From a checkpoint of a small self-supervised audio encoder (BEST-RQ).
Data: trained on read English sentences (LibriTTS-R), 146.6 epochs.
Rows from block 6, named by matrix and row number. Rows with one number belong to one channel. Each number is 50 + 10 x the weight over the matrix's rms, rounded and kept within 0 to 99. All counts start at 0.
# convs1: first pointwise conv (model.blocks.6.convs.1.weight, 128x128x1), inputs 0-127
# convs3: second pointwise conv (model.blocks.6.convs.3.weight, 128x128x1, transposed), outputs 0-127
convs1.66:37 41 59 63 65 35 39 49 46 51 50 55 60 99 40 51 40 49 59 46 66 41 59 53 57 45 41 54 55 58 44 52 56 65 45 52 45 40 56 57 37 60 42 60 53 33 35 41 54 39 52 63 50 45 40 38 37 49 31 62 57 54 43 58 46 61 58 41 42 55 45 52 55 53 70 54 53 30 62 56 61 53 28 60 29 50 59 63 54 39 58 34 55 47 42 54 70 55 66 55 48 53 45 25 47 56 48 53 54 47 47 54 43 56 55 43 43 58 44 50 52 42 54 54 41 46 49 67
convs1.68:53 54 70 40 49 31 65 52 54 43 50 50 43 42 62 60 46 50 58 52 51 66 64 56 52 78 55 67 59 44 60 47 48 74 80 42 56 54 41 40 64 45 62 41 55 48 52 54 40 41 23 56 55 68 53 52 51 41 56 41 47 57 28 45 59 42 63 56 49 40 47 55 68 31 52 45 54 55 65 71 47 34 55 63 42 25 48 51 52 49 44 67 52 52 41 57 52 53 48 50 42 49 53 42 56 51 55 26 41 34 60 56 48 45 46 35 52 42 58 39 38 54 49 67 49 55 53 31
convs1.69:76 39 19 69 29 53 50 56 42 59 55 49 43 45 61 38 42 46 31 51 49 38 44 38 59 75 47 50 49 45 58 53 46 45 36 50 37 49 49 50 62 54 53 44 66 71 39 65 60 55 49 57 64 41 48 53 53 53 57 46 45 36 51 48 55 50 54 61 69 25 63 61 53 49 61 50 58 43 49 48 62 28 54 40 58 44 50 29 59 45 51 50 60 56 56 51 49 51 36 43 45 46 73 68 52 66 44 39 72 31 66 48 41 53 35 47 49 41 37 29 44 57 45 48 49 50 48 39
convs1.70:43 42 56 55 52 48 31 62 62 49 55 59 52 49 66 51 61 60 26 43 60 36 46 43 34 49 42 29 49 47 42 54 50 65 47 66 50 53 42 46 63 51 48 49 47 41 48 49 57 53 40 48 53 41 61 58 45 50 43 45 47 60 48 38 53 42 61 53 51 54 00 51 75 44 39 52 24 67 51 52 53 48 55 42 57 49 46 52 46 49 64 35 40 76 37 52 43 47 46 59 63 48 56 56 52 21 56 43 43 37 61 42 59 53 60 71 46 49 50 43 53 48 48 81 54 45 41 56
convs1.71:41 36 55 63 49 72 56 54 58 47 45 53 42 57 52 45 47 51 50 50 72 54 48 54 49 59 54 51 61 48 57 50 54 43 45 47 44 53 61 54 54 54 50 52 52 34 41 42 45 57 46 37 49 35 54 50 43 54 30 52 06 44 47 58 60 52 65 49 56 46 45 50 47 48 62 58 63 52 49 56 56 49 52 68 52 66 49 40 56 57 50 45 55 59 42 41 57 61 58 58 45 53 38 63 50 51 51 52 50 47 50 65 61 48 43 66 57 61 35 41 44 45 43 52 65 57 50 36
convs1.72:64 60 43 43 27 66 40 56 63 52 46 92 51 43 44 51 32 32 51 57 70 45 34 47 43 46 50 45 44 33 59 44 66 44 57 52 71 58 59 54 48 41 61 33 38 45 60 51 57 28 46 44 37 35 43 45 41 45 65 51 41 57 54 60 41 43 55 30 50 51 52 18 58 62 55 40 21 39 65 52 58 38 54 52 58 46 52 53 48 52 55 46 44 42 40 35 46 39 34 57 45 53 70 54 51 58 44 46 50 42 52 48 60 53 64 58 53 56 32 56 52 57 50 31 65 53 59 57
convs1.73:28 41 45 78 50 58 34 35 58 65 60 51 41 52 37 58 44 42 53 62 49 38 33 52 26 58 56 38 46 36 67 55 58 54 39 64 50 45 33 46 53 49 37 49 49 44 59 43 55 57 57 55 44 66 54 46 62 38 61 68 37 56 49 55 48 59 46 45 47 86 36 56 52 58 56 39 47 37 44 41 45 50 58 51 46 44 56 47 56 41 53 43 60 54 41 42 56 63 42 42 42 59 31 51 34 47 42 49 53 51 45 69 39 58 41 54 58 35 41 13 42 62 46 54 47 43 54 40
convs1.74:42 48 57 46 69 54 59 49 55 53 53 49 52 66 58 50 84 57 25 61 59 47 34 39 41 57 65 43 41 54 56 39 35 50 46 38 40 60 52 49 30 48 39 47 67 50 39 57 43 54 41 61 56 46 34 36 62 57 51 46 37 47 36 36 70 46 37 58 58 52 57 52 42 44 49 56 66 45 52 60 45 40 48 52 46 45 62 57 42 43 50 64 49 60 66 53 50 50 55 53 49 43 36 60 51 58 42 62 48 55 41 81 65 51 44 18 62 47 55 49 40 55 52 49 61 50 37 37
convs1.75:56 41 45 32 56 45 58 50 36 45 51 51 42 61 45 48 41 49 49 39 65 42 68 42 36 48 34 51 34 55 41 46 41 54 47 55 53 62 38 47 51 51 54 23 44 48 56 42 69 66 51 60 36 58 33 47 55 33 31 32 53 56 63 53 41 52 39 49 45 06 50 53 42 62 52 51 59 49 42 51 54 38 58 43 67 52 53 48 37 59 54 41 50 59 56 47 45 66 50 56 64 50 48 41 42 48 38 52 48 47 65 57 57 59 49 62 59 61 51 46 54 58 49 51 63 58 48 47
convs1.76:38 63 53 49 62 52 61 46 50 57 55 54 52 48 44 72 47 37 41 58 50 59 41 48 50 56 46 52 32 66 49 42 56 42 48 56 56 49 58 27 45 55 50 32 60 47 47 52 55 45 46 47 51 54 37 47 51 51 40 56 47 45 61 37 47 69 66 49 57 61 99 50 47 36 49 69 46 55 48 55 46 40 35 47 77 52 56 45 54 35 45 53 50 43 55 51 64 45 43 47 55 39 54 56 50 69 46 48 49 46 41 73 55 46 49 51 48 45 49 55 51 54 50 51 35 90 58 47
convs1.77:55 56 39 43 49 58 49 67 53 35 51 44 42 58 52 47 49 69 50 46 71 61 62 40 51 35 50 36 50 57 45 53 47 60 61 48 43 46 44 55 51 24 55 52 50 56 56 48 41 51 36 46 57 52 50 58 47 45 36 31 41 53 67 59 41 28 49 59 54 45 48 52 48 60 45 59 45 61 47 61 53 53 45 42 49 83 51 40 38 54 58 58 54 38 52 57 46 69 49 54 40 33 50 54 47 56 43 49 38 54 33 57 35 47 64 36 65 49 16 54 59 31 59 57 63 45 63 28
convs1.81:59 54 60 65 44 46 33 42 45 59 50 47 47 64 24 58 53 40 40 52 40 52 49 34 57 56 46 35 54 40 64 52 52 37 50 47 50 39 56 53 58 31 49 56 70 47 52 38 37 49 45 46 26 63 49 34 53 69 53 22 46 49 52 50 53 47 40 50 65 58 46 52 46 53 57 55 54 53 44 41 49 35 53 54 48 52 56 45 45 45 45 61 55 46 46 54 44 44 31 52 58 52 50 41 50 56 53 65 39 45 54 51 55 62 48 32 48 48 61 45 66 38 49 59 40 45 75 62
convs1.82:62 46 56 48 50 48 46 53 40 49 59 40 61 55 55 55 44 43 54 45 39 61 49 29 63 57 45 53 60 36 33 30 36 47 46 53 54 54 51 51 63 43 54 48 47 50 48 54 47 42 47 55 50 59 72 50 52 51 57 43 39 48 56 53 64 61 49 68 56 59 54 41 40 43 57 51 53 54 53 39 56 54 51 50 46 49 07 52 37 51 44 56 46 53 42 52 55 54 47 39 32 34 56 56 77 52 39 27 58 40 46 55 50 52 64 48 47 48 42 43 46 48 53 44 59 54 58 41
convs1.83:41 53 35 67 58 47 49 53 51 27 56 46 44 45 62 34 55 50 59 52 54 37 46 49 57 30 54 24 47 52 36 58 41 53 39 56 31 57 58 45 51 72 69 53 61 80 56 42 40 51 53 41 47 51 43 47 54 33 54 60 44 64 47 50 48 38 67 62 59 59 43 59 52 58 32 43 47 64 48 42 49 72 50 57 55 52 43 39 43 39 46 57 55 35 56 48 48 60 62 41 43 56 48 47 45 60 39 57 84 54 36 46 46 63 53 64 56 55 47 64 64 50 40 50 67 56 42 66
convs1.84:54 47 48 46 62 46 54 51 54 38 42 44 45 54 52 43 59 50 45 37 55 55 49 55 77 61 44 56 47 95 54 50 47 75 56 53 53 56 62 51 64 56 52 53 50 45 53 70 49 52 53 48 72 49 48 54 51 51 49 46 46 52 50 47 54 49 55 52 53 47 49 53 47 24 50 49 47 61 62 51 47 42 59 35 43 41 49 52 55 54 44 44 57 53 46 36 53 40 37 46 43 52 52 51 69 51 53 38 44 54 48 52 54 39 49 43 50 48 47 45 53 41 47 54 43 51 43 46
convs1.86:67 29 52 39 48 38 32 52 51 41 53 87 45 56 47 45 56 45 42 56 41 48 54 56 60 44 67 51 43 42 51 30 45 63 53 44 45 52 29 48 51 28 48 47 56 38 59 47 39 66 46 27 53 36 50 69 57 62 59 48 39 62 43 66 46 55 36 58 39 41 50 47 56 36 50 43 49 62 60 48 63 58 61 63 50 61 48 50 52 64 65 72 46 52 64 58 30 40 45 65 58 57 42 47 51 51 58 50 43 38 42 67 49 59 46 40 64 51 25 45 49 44 57 44 67 42 66 61
convs1.87:59 60 52 50 45 56 28 53 50 52 53 61 65 38 62 49 57 49 32 82 63 52 56 37 36 39 42 51 46 41 61 33 65 47 50 47 46 48 39 57 54 39 53 48 52 57 44 47 55 32 45 41 53 46 45 56 61 66 67 74 51 48 56 59 48 45 45 52 45 40 44 52 51 60 58 41 48 50 57 56 48 50 55 39 49 54 42 55 51 60 55 35 53 50 50 49 55 63 31 42 39 55 55 38 59 55 48 53 47 48 38 43 50 47 46 52 39 51 48 40 39 34 46 49 47 57 75 43
convs1.88:56 46 52 63 50 37 50 43 39 65 46 52 38 63 35 54 59 51 48 48 50 81 51 45 58 45 56 61 48 41 48 49 63 81 47 42 51 52 24 60 55 45 56 54 46 58 52 35 47 49 49 46 62 52 54 58 59 42 58 50 50 51 49 12 69 52 61 43 55 49 44 51 51 61 51 50 50 56 52 34 62 38 44 79 44 48 47 50 59 41 62 48 76 45 63 45 47 42 58 46 55 46 48 55 60 50 54 38 51 47 57 56 48 40 56 69 45 42 62 52 51 54 22 39 65 55 53 53
convs1.89:49 51 56 53 45 46 43 51 37 64 41 58 50 45 57 56 57 35 42 42 51 60 48 47 72 55 57 28 65 50 57 36 50 49 45 54 42 49 48 54 49 32 53 55 45 50 48 45 69 54 41 44 52 50 57 56 48 73 44 76 51 41 43 47 86 49 35 48 68 61 61 41 61 46 55 47 52 39 58 51 55 51 64 40 53 32 54 69 69 51 58 54 46 46 41 47 49 38 35 55 46 58 58 30 44 39 49 56 24 47 44 45 29 50 56 60 53 42 50 53 48 61 48 52 58 57 63 24
convs1.90:46 59 46 48 66 57 59 74 29 48 61 33 36 55 70 40 59 40 52 56 22 65 56 47 58 53 62 61 54 28 50 47 48 24 69 58 53 57 59 53 47 59 58 52 41 36 42 28 49 53 51 46 36 59 56 69 54 42 56 42 64 55 72 47 47 48 62 35 58 46 54 46 43 38 49 34 49 54 47 42 55 59 42 48 60 45 42 55 42 41 37 63 57 81 36 46 52 43 58 47 28 50 43 44 59 44 63 50 60 33 37 72 51 58 46 37 62 53 43 70 60 52 60 75 56 51 46 43
convs1.91:53 61 67 49 43 54 51 44 49 56 47 45 57 51 36 49 45 55 54 46 57 62 62 57 51 57 57 58 53 49 47 49 41 55 30 48 50 65 42 29 55 60 44 52 45 33 52 43 52 38 60 54 48 38 36 61 31 55 45 46 25 36 55 60 56 67 48 57 46 38 62 35 67 54 58 58 57 54 68 55 49 48 44 48 46 72 54 74 53 60 50 55 65 53 46 49 64 39 52 76 71 49 47 60 55 33 20 52 39 46 56 45 62 49 39 57 50 50 43 61 51 55 67 49 46 50 58 57
convs1.92:39 32 42 42 57 71 53 54 52 46 62 50 27 48 46 59 54 48 55 44 55 50 43 54 43 51 39 38 64 32 36 55 55 41 48 42 59 49 37 51 52 58 48 35 50 40 54 21 44 62 56 67 60 52 50 53 63 49 46 47 25 33 50 39 57 50 48 39 57 66 44 48 44 51 48 43 42 58 45 44 56 52 50 60 39 37 55 47 46 39 61 37 55 44 46 41 48 41 39 52 52 50 43 48 28 61 48 63 50 62 51 60 51 50 51 57 48 61 34 39 43 37 26 61 54 60 33 38
convs1.93:55 57 71 44 52 65 63 53 49 43 55 50 72 44 61 28 68 42 49 48 63 60 58 41 40 44 48 40 40 42 68 45 76 50 46 49 43 49 29 32 61 67 38 47 32 57 40 59 52 26 50 39 64 47 44 35 61 63 58 51 37 53 61 51 49 33 66 47 50 54 48 59 46 44 69 54 44 45 41 44 59 55 55 50 30 46 57 55 55 58 46 48 55 34 38 48 45 61 57 49 61 44 49 57 47 38 60 50 43 53 46 57 59 52 43 50 45 44 43 72 32 60 43 47 42 61 44 57
convs1.94:49 54 53 41 51 53 71 38 51 58 52 68 64 46 53 50 55 60 29 44 55 62 50 48 37 55 48 33 49 26 51 61 56 47 58 55 47 46 61 45 48 26 68 47 44 57 45 33 51 56 37 55 62 60 68 56 53 51 58 53 65 53 58 47 53 48 50 37 44 42 70 43 47 48 51 57 42 49 50 65 59 53 62 35 52 37 44 39 44 63 62 37 45 61 37 47 45 39 41 48 49 52 61 41 42 48 32 57 58 69 50 66 43 60 47 42 72 43 60 35 54 52 49 44 75 52 36 46
convs1.95:53 50 41 46 48 55 50 44 32 44 67 45 42 62 53 50 54 45 60 54 57 48 50 36 46 50 53 45 40 53 56 46 41 65 46 47 49 49 59 49 39 53 58 58 49 57 60 49 47 58 33 62 27 59 46 48 44 54 52 43 46 50 52 59 31 53 49 62 46 61 44 49 49 67 54 54 58 49 60 53 51 67 47 55 52 70 54 53 47 54 46 45 50 35 50 43 42 59 46 39 47 59 43 51 53 48 54 55 34 52 51 53 29 48 48 41 51 42 57 37 54 38 64 62 55 46 99 51
convs1.98:49 46 51 63 51 45 50 51 55 46 47 50 48 52 53 42 46 50 43 51 52 34 46 60 45 53 60 54 46 49 54 53 40 47 49 61 54 47 48 51 51 49 50 43 50 52 56 48 53 48 52 61 48 52 53 54 36 49 59 47 50 46 51 50 53 45 49 52 64 54 99 54 44 56 45 47 56 40 54 50 45 67 54 50 53 41 44 50 46 51 50 51 38 48 53 44 52 48 56 49 41 49 46 45 52 41 46 43 52 45 39 46 56 45 45 49 54 42 53 47 52 53 69 38 50 41 47 49
convs1.99:56 55 55 29 48 37 50 43 47 54 35 48 57 37 55 57 64 55 65 60 57 47 47 51 53 44 52 58 57 36 38 30 70 54 45 49 40 67 48 46 46 64 49 46 53 61 52 51 64 62 38 19 43 73 32 21 62 57 58 26 63 48 60 49 40 49 55 51 49 51 51 58 37 36 52 56 62 53 45 51 38 53 46 42 50 68 57 46 52 52 54 57 52 55 39 48 48 31 66 47 54 40 52 51 44 51 61 55 32 59 45 52 60 54 46 56 39 39 48 59 61 61 44 37 54 51 40 53
convs3.66:64 63 57 51 36 47 30 54 53 50 58 46 61 44 58 62 56 52 53 54 49 54 50 43 58 51 51 48 59 49 51 56 45 52 41 58 53 52 68 55 62 62 49 57 39 35 64 74 50 71 51 40 34 52 32 38 58 62 48 62 47 56 56 50 59 51 49 62 52 51 60 40 55 63 54 62 45 62 47 54 50 73 35 48 48 42 32 48 61 62 62 43 48 50 52 68 46 69 75 49 58 61 64 42 54 48 36 61 43 50 61 50 47 46 35 47 50 63 34 35 44 46 54 58 61 37 48 40
convs3.68:57 64 43 54 59 31 49 43 47 65 55 32 40 47 56 72 29 31 32 56 51 50 51 47 47 41 49 64 39 43 41 49 37 56 64 56 43 37 50 38 55 53 46 50 49 32 61 37 62 43 57 58 62 50 74 44 44 46 49 53 52 47 54 50 47 35 41 59 53 63 39 53 49 56 49 43 64 63 52 50 51 50 53 55 56 61 52 46 45 48 48 51 50 30 51 63 38 43 60 59 55 59 69 45 62 58 41 51 46 37 51 47 40 39 33 56 35 53 59 57 26 43 56 54 44 55 75 61
convs3.69:44 46 62 36 49 45 44 55 57 48 45 57 54 55 41 51 59 37 38 40 48 54 43 40 59 61 57 49 52 52 56 55 47 47 68 24 54 70 60 44 38 50 51 35 59 60 51 44 41 57 49 42 51 52 42 48 61 52 28 57 40 67 53 59 58 48 44 49 61 83 42 51 45 56 53 46 66 48 47 53 35 55 48 40 61 48 50 47 32 53 56 43 54 46 50 65 57 53 72 57 48 35 51 62 50 51 55 59 32 52 51 45 67 57 60 40 56 55 43 44 55 66 49 57 48 50 49 45
convs3.70:63 45 33 46 45 33 42 40 50 38 53 47 58 48 57 35 50 59 47 48 39 58 46 33 40 76 49 25 48 55 19 54 79 30 32 72 47 53 41 40 54 55 60 62 64 53 57 47 57 70 57 44 69 45 38 58 55 51 48 46 55 40 36 59 59 30 38 41 59 45 70 60 50 32 44 51 38 35 52 58 54 28 46 60 56 47 54 51 58 62 63 44 39 33 53 57 47 53 55 44 44 56 43 52 44 47 57 49 47 52 30 47 48 67 57 48 58 54 68 52 46 43 71 32 52 29 38 46
convs3.71:61 72 68 43 31 67 53 61 49 50 39 45 39 49 43 46 57 49 68 44 78 44 71 51 52 50 43 49 50 41 50 47 47 52 48 44 37 45 53 53 53 49 52 56 45 46 48 41 54 48 48 47 42 50 46 40 49 40 38 58 58 51 50 42 43 75 48 50 59 45 44 48 43 36 64 68 80 62 57 46 33 43 42 58 58 59 49 48 43 63 41 27 60 51 51 58 43 69 51 65 44 59 42 54 46 45 62 49 55 46 53 80 63 55 62 71 50 46 54 35 50 44 58 58 41 62 59 37
convs3.72:47 50 66 51 68 29 61 58 54 49 24 63 52 42 70 44 47 50 52 59 44 57 42 40 66 50 60 40 53 49 36 59 39 36 53 45 68 59 51 68 67 54 40 39 43 48 67 39 40 46 59 44 65 44 27 38 56 56 48 61 50 54 32 44 60 44 65 50 43 66 57 44 59 41 66 50 40 58 51 46 52 51 44 24 60 46 51 60 48 50 34 59 46 41 57 61 54 58 64 63 63 63 69 51 41 47 50 53 33 54 54 40 75 70 49 60 64 61 54 41 60 62 58 50 51 30 35 49
convs3.73:40 51 50 60 31 56 60 51 56 52 50 62 51 60 56 41 56 44 47 31 44 49 41 55 36 57 63 56 49 49 50 58 45 49 72 39 61 72 57 42 42 59 55 50 58 61 61 57 52 42 50 58 59 58 42 66 53 43 61 48 53 59 59 62 56 44 39 47 61 64 33 52 55 49 57 39 61 42 47 61 33 54 57 45 73 58 74 55 28 52 56 43 49 54 48 66 67 62 57 49 49 43 50 42 32 64 57 48 29 62 38 48 68 52 68 55 65 56 43 66 70 70 54 47 39 52 49 59
convs3.74:47 44 43 60 57 44 64 56 45 52 42 29 49 35 59 48 50 59 33 51 47 59 45 41 31 50 36 36 55 52 38 22 61 76 46 66 44 37 50 50 61 37 55 45 46 36 45 58 48 34 40 55 33 40 39 45 52 51 57 52 44 44 41 53 43 62 37 45 42 58 26 61 61 55 38 48 31 62 68 57 43 39 64 38 41 35 47 61 56 51 51 43 52 58 53 32 52 61 53 45 63 54 39 53 50 42 40 64 65 55 60 54 44 61 42 68 47 57 43 47 34 58 44 46 44 57 39 56
convs3.75:44 58 47 35 46 66 46 49 44 53 44 46 38 74 50 42 67 62 47 65 57 46 40 50 49 56 46 40 50 48 42 40 33 57 43 54 42 42 50 56 47 33 42 53 59 45 42 49 56 43 53 47 37 39 57 46 57 62 60 35 54 52 38 51 43 34 40 47 51 46 74 41 51 48 48 57 35 68 53 44 79 65 57 48 33 46 43 47 66 42 40 58 41 53 63 31 40 45 46 38 55 48 50 51 52 40 25 51 58 47 47 49 39 35 45 39 26 39 56 58 45 44 46 67 54 42 63 56
convs3.76:49 58 51 45 54 70 55 37 51 52 64 41 42 47 43 60 58 83 43 56 56 46 42 48 51 41 42 34 48 50 54 40 52 55 43 56 38 33 50 62 52 47 40 76 37 39 39 59 70 47 42 55 49 52 59 43 47 43 55 38 53 26 45 43 46 57 34 41 56 33 47 48 52 48 54 52 33 68 55 36 58 58 63 52 48 52 49 42 61 45 38 45 50 62 47 35 46 45 38 39 37 67 38 54 60 52 39 40 66 49 56 56 36 47 31 46 44 42 65 53 37 44 51 41 46 78 54 49
convs3.77:45 58 67 44 57 46 38 36 61 48 53 44 46 34 50 36 63 37 50 42 37 34 52 52 44 23 50 55 55 49 53 53 64 51 45 41 35 43 66 61 66 39 50 71 47 46 48 58 62 38 45 49 51 48 33 25 27 39 50 52 44 44 56 50 35 68 63 35 44 43 37 59 45 77 43 64 58 55 50 54 43 57 36 43 49 45 52 38 54 43 55 47 55 61 46 45 64 42 51 52 68 56 30 40 48 56 53 44 47 42 52 52 55 50 42 49 54 51 69 36 43 51 54 55 60 47 35 38
convs3.81:54 48 52 59 54 54 48 31 51 51 43 49 52 53 31 42 37 51 63 48 50 53 44 50 53 34 55 43 47 57 50 53 40 38 34 60 67 56 38 60 40 34 57 47 39 50 51 60 36 51 52 52 55 59 41 54 48 46 57 31 40 51 61 53 55 56 58 47 39 50 44 55 54 38 36 41 53 47 46 64 52 48 27 60 54 62 52 57 57 58 45 46 54 44 60 45 52 38 35 40 70 45 48 56 54 58 58 58 59 47 46 52 45 47 44 26 49 70 38 42 78 42 37 53 69 46 50 53
convs3.82:62 79 33 63 44 55 50 53 49 54 46 48 50 43 49 47 54 51 69 55 55 45 40 16 64 48 39 52 40 58 46 41 47 54 36 67 45 48 42 49 45 46 47 44 54 50 49 52 49 58 51 63 44 62 47 48 48 51 79 55 58 52 60 48 42 45 45 54 51 49 51 51 86 50 55 60 42 54 44 48 63 69 83 44 55 65 63 54 51 50 53 37 48 51 60 46 49 83 51 51 37 50 50 48 56 50 43 84 51 55 49 57 39 70 61 32 46 46 55 71 56 55 49 44 60 54 51 56
convs3.83:32 69 71 47 27 43 61 50 34 39 38 54 59 43 58 52 39 43 45 33 76 58 55 55 58 66 51 58 50 57 50 60 39 38 38 47 41 55 56 70 32 61 62 59 59 52 48 41 46 47 43 53 51 47 44 53 38 62 35 57 47 36 52 49 56 45 41 42 47 56 51 44 53 42 61 57 53 57 51 46 58 41 51 56 63 41 53 68 38 58 58 53 48 39 55 49 55 53 54 40 47 38 72 52 51 42 61 58 34 54 59 55 72 62 54 51 46 50 41 49 67 59 42 42 52 50 50 58
convs3.84:47 52 58 60 50 54 58 59 55 46 57 46 65 46 51 45 60 54 39 49 51 50 51 74 43 38 39 62 46 00 56 49 67 45 46 51 47 51 74 56 44 63 47 42 39 47 48 27 54 53 62 58 39 47 34 50 41 43 58 53 56 54 44 52 43 48 38 47 51 58 50 45 53 26 49 52 57 55 42 48 62 34 61 48 45 41 55 47 49 58 63 53 49 51 32 50 46 56 50 45 43 49 50 47 46 51 47 34 54 53 40 55 55 42 43 64 41 54 50 45 48 59 48 59 49 38 47 35
convs3.86:40 55 29 57 56 59 50 52 51 64 53 32 37 70 66 61 54 53 60 59 46 55 50 46 32 52 40 58 37 50 66 43 57 42 37 46 51 53 34 59 55 46 44 47 48 50 44 62 58 58 52 44 46 52 46 72 42 39 61 53 45 53 62 49 51 54 63 57 42 45 40 37 46 43 57 50 36 46 63 44 62 55 42 50 54 70 47 37 58 53 50 31 56 32 62 46 46 43 28 58 53 50 38 46 68 51 44 49 67 58 50 51 43 61 43 59 38 61 56 65 46 65 49 45 52 42 65 43
convs3.87:47 45 55 55 62 46 57 48 43 47 63 40 52 40 60 43 09 65 54 57 57 57 62 47 57 60 53 66 44 58 62 41 51 54 51 44 58 47 47 62 62 41 48 43 41 68 42 65 38 45 33 54 30 65 54 54 45 48 42 74 43 53 41 49 53 53 46 50 39 49 46 60 45 48 47 44 54 38 35 50 62 29 54 36 72 78 51 52 56 46 31 65 48 49 42 51 50 26 42 56 57 33 52 54 53 34 57 48 48 42 40 51 52 42 49 47 57 42 57 43 38 46 42 46 39 39 48 51
convs3.88:54 56 48 46 55 40 50 57 56 38 47 31 70 45 77 52 36 39 40 50 65 50 53 45 51 49 48 50 52 33 59 56 34 45 57 45 52 76 60 59 47 47 42 40 66 43 53 44 48 63 53 55 45 46 49 39 54 56 43 56 53 60 43 14 51 52 55 42 40 55 45 54 49 58 54 67 50 61 31 30 45 53 56 73 58 50 42 52 53 63 47 55 56 52 40 53 51 46 59 50 51 40 57 44 36 44 39 44 52 50 51 57 36 52 62 64 45 51 44 63 49 54 44 57 44 53 60 31
convs3.89:51 48 63 47 47 43 47 46 54 44 54 50 40 49 62 53 60 45 45 51 44 48 47 51 55 55 57 59 33 57 40 54 62 47 42 44 44 52 57 41 50 62 51 70 56 47 39 57 49 47 49 58 42 36 52 46 40 65 48 21 42 62 51 63 48 66 50 68 60 52 54 31 57 58 56 40 58 52 53 36 47 53 43 45 50 46 44 47 49 75 50 49 43 46 59 53 35 45 74 38 50 49 63 48 50 46 46 42 53 63 67 55 57 50 56 48 44 27 38 52 57 58 41 65 38 59 59 52
convs3.90:23 37 47 48 54 53 36 22 56 48 49 65 24 50 44 50 52 53 40 53 38 31 31 46 45 42 43 54 44 44 41 56 45 28 57 35 50 30 62 39 47 56 45 53 31 41 46 53 67 42 52 54 44 41 46 42 60 47 45 41 50 58 55 46 57 65 59 31 35 44 43 55 65 30 29 52 44 45 53 53 44 47 48 37 49 48 43 57 35 55 53 51 74 40 61 39 44 34 47 25 51 58 57 50 59 50 31 36 59 65 51 60 57 54 45 39 40 63 62 56 46 38 51 31 44 57 56 51
convs3.91:52 26 50 44 53 53 59 61 65 50 31 57 44 41 49 59 51 41 59 39 40 58 40 44 66 64 59 55 55 50 46 46 34 65 32 37 53 52 49 29 36 51 35 53 54 56 64 53 42 60 42 36 44 61 45 52 57 41 40 55 58 39 57 51 49 41 43 63 58 64 46 19 29 51 61 52 28 51 51 56 52 51 43 20 53 42 29 48 48 44 57 43 45 49 48 58 55 43 48 76 41 51 47 41 52 33 29 47 48 48 62 58 54 53 55 61 52 50 75 55 66 60 38 48 56 49 56 53
convs3.92:66 56 46 44 54 45 53 56 51 55 61 55 60 33 60 48 65 42 43 59 54 61 48 58 55 52 43 41 38 46 72 68 46 49 43 37 46 56 38 57 63 36 40 51 47 62 31 50 41 57 64 57 50 64 60 47 54 43 57 48 42 68 67 50 49 44 28 47 40 54 54 58 47 73 30 44 41 55 39 64 64 57 56 54 47 29 29 50 57 64 62 58 55 48 58 52 40 51 56 50 32 52 65 67 26 61 45 37 43 74 43 69 52 50 61 55 39 53 61 58 58 36 52 47 51 50 57 28
convs3.93:36 47 65 55 42 58 72 55 45 47 43 54 56 56 51 48 61 43 42 37 40 68 52 60 58 54 63 65 58 57 81 54 51 52 44 48 45 50 50 39 54 43 38 74 37 52 66 59 42 59 38 51 36 48 48 49 57 61 40 43 57 61 69 50 57 69 43 50 63 45 60 39 46 37 40 51 47 55 35 50 39 78 48 46 49 52 69 68 49 63 50 44 66 39 52 56 47 47 44 47 62 54 51 54 51 49 55 30 54 50 47 50 47 48 54 59 42 68 53 47 73 52 48 51 49 55 58 42
convs3.94:58 46 38 39 50 53 59 56 43 56 54 45 48 52 43 55 52 66 44 67 39 47 57 49 43 50 33 55 62 37 38 57 53 43 52 56 47 43 42 52 45 36 45 48 42 53 45 26 46 36 49 58 34 40 29 58 49 48 31 54 35 51 44 36 50 51 51 49 54 29 43 42 65 50 44 45 53 50 51 43 63 50 48 76 35 57 49 54 45 51 53 44 50 14 54 56 48 53 44 58 46 53 41 27 58 29 37 64 51 59 49 47 53 49 48 52 55 41 46 32 52 22 44 46 56 42 35 48
convs3.95:48 41 49 52 36 47 39 42 41 63 50 44 53 71 41 56 41 48 41 46 44 66 38 54 56 42 59 49 31 64 59 52 54 37 41 64 40 54 34 37 29 56 44 52 54 56 53 51 39 48 29 40 46 55 54 49 56 62 43 42 44 53 55 42 62 43 65 58 50 54 48 48 57 50 39 55 55 35 22 65 45 50 48 64 50 66 46 44 49 69 42 50 49 40 41 45 53 44 47 42 44 58 65 41 56 49 57 50 47 53 37 56 55 55 40 54 53 52 40 52 68 55 52 57 70 58 54 58
convs3.98:64 43 61 52 32 27 54 49 47 70 56 53 59 37 43 45 27 47 63 54 51 44 53 47 70 85 52 67 44 57 37 33 40 37 63 56 49 54 59 47 42 68 58 45 66 60 47 35 43 31 64 59 62 48 68 54 78 60 41 31 43 46 77 58 51 36 57 56 28 53 65 29 33 52 45 83 51 66 45 73 41 44 53 43 44 49 56 53 62 51 44 40 22 70 51 63 62 39 66 64 71 79 47 47 50 37 43 44 70 64 49 54 59 34 35 51 53 54 46 30 66 66 78 40 60 42 49 41
convs3.99:54 50 46 55 48 55 62 62 60 54 64 65 68 54 51 56 57 52 55 41 42 49 54 57 54 54 46 71 39 58 49 72 56 39 50 37 48 41 54 41 45 46 36 60 49 45 33 78 30 53 49 62 58 57 46 44 57 57 50 75 45 65 67 51 52 43 46 34 39 47 52 56 44 38 49 60 58 54 46 58 68 59 50 78 45 41 45 40 72 67 54 54 49 52 55 59 49 53 45 54 53 64 64 49 51 47 50 47 46 37 45 52 48 28 55 38 55 55 31 47 50 50 44 60 60 56 45 49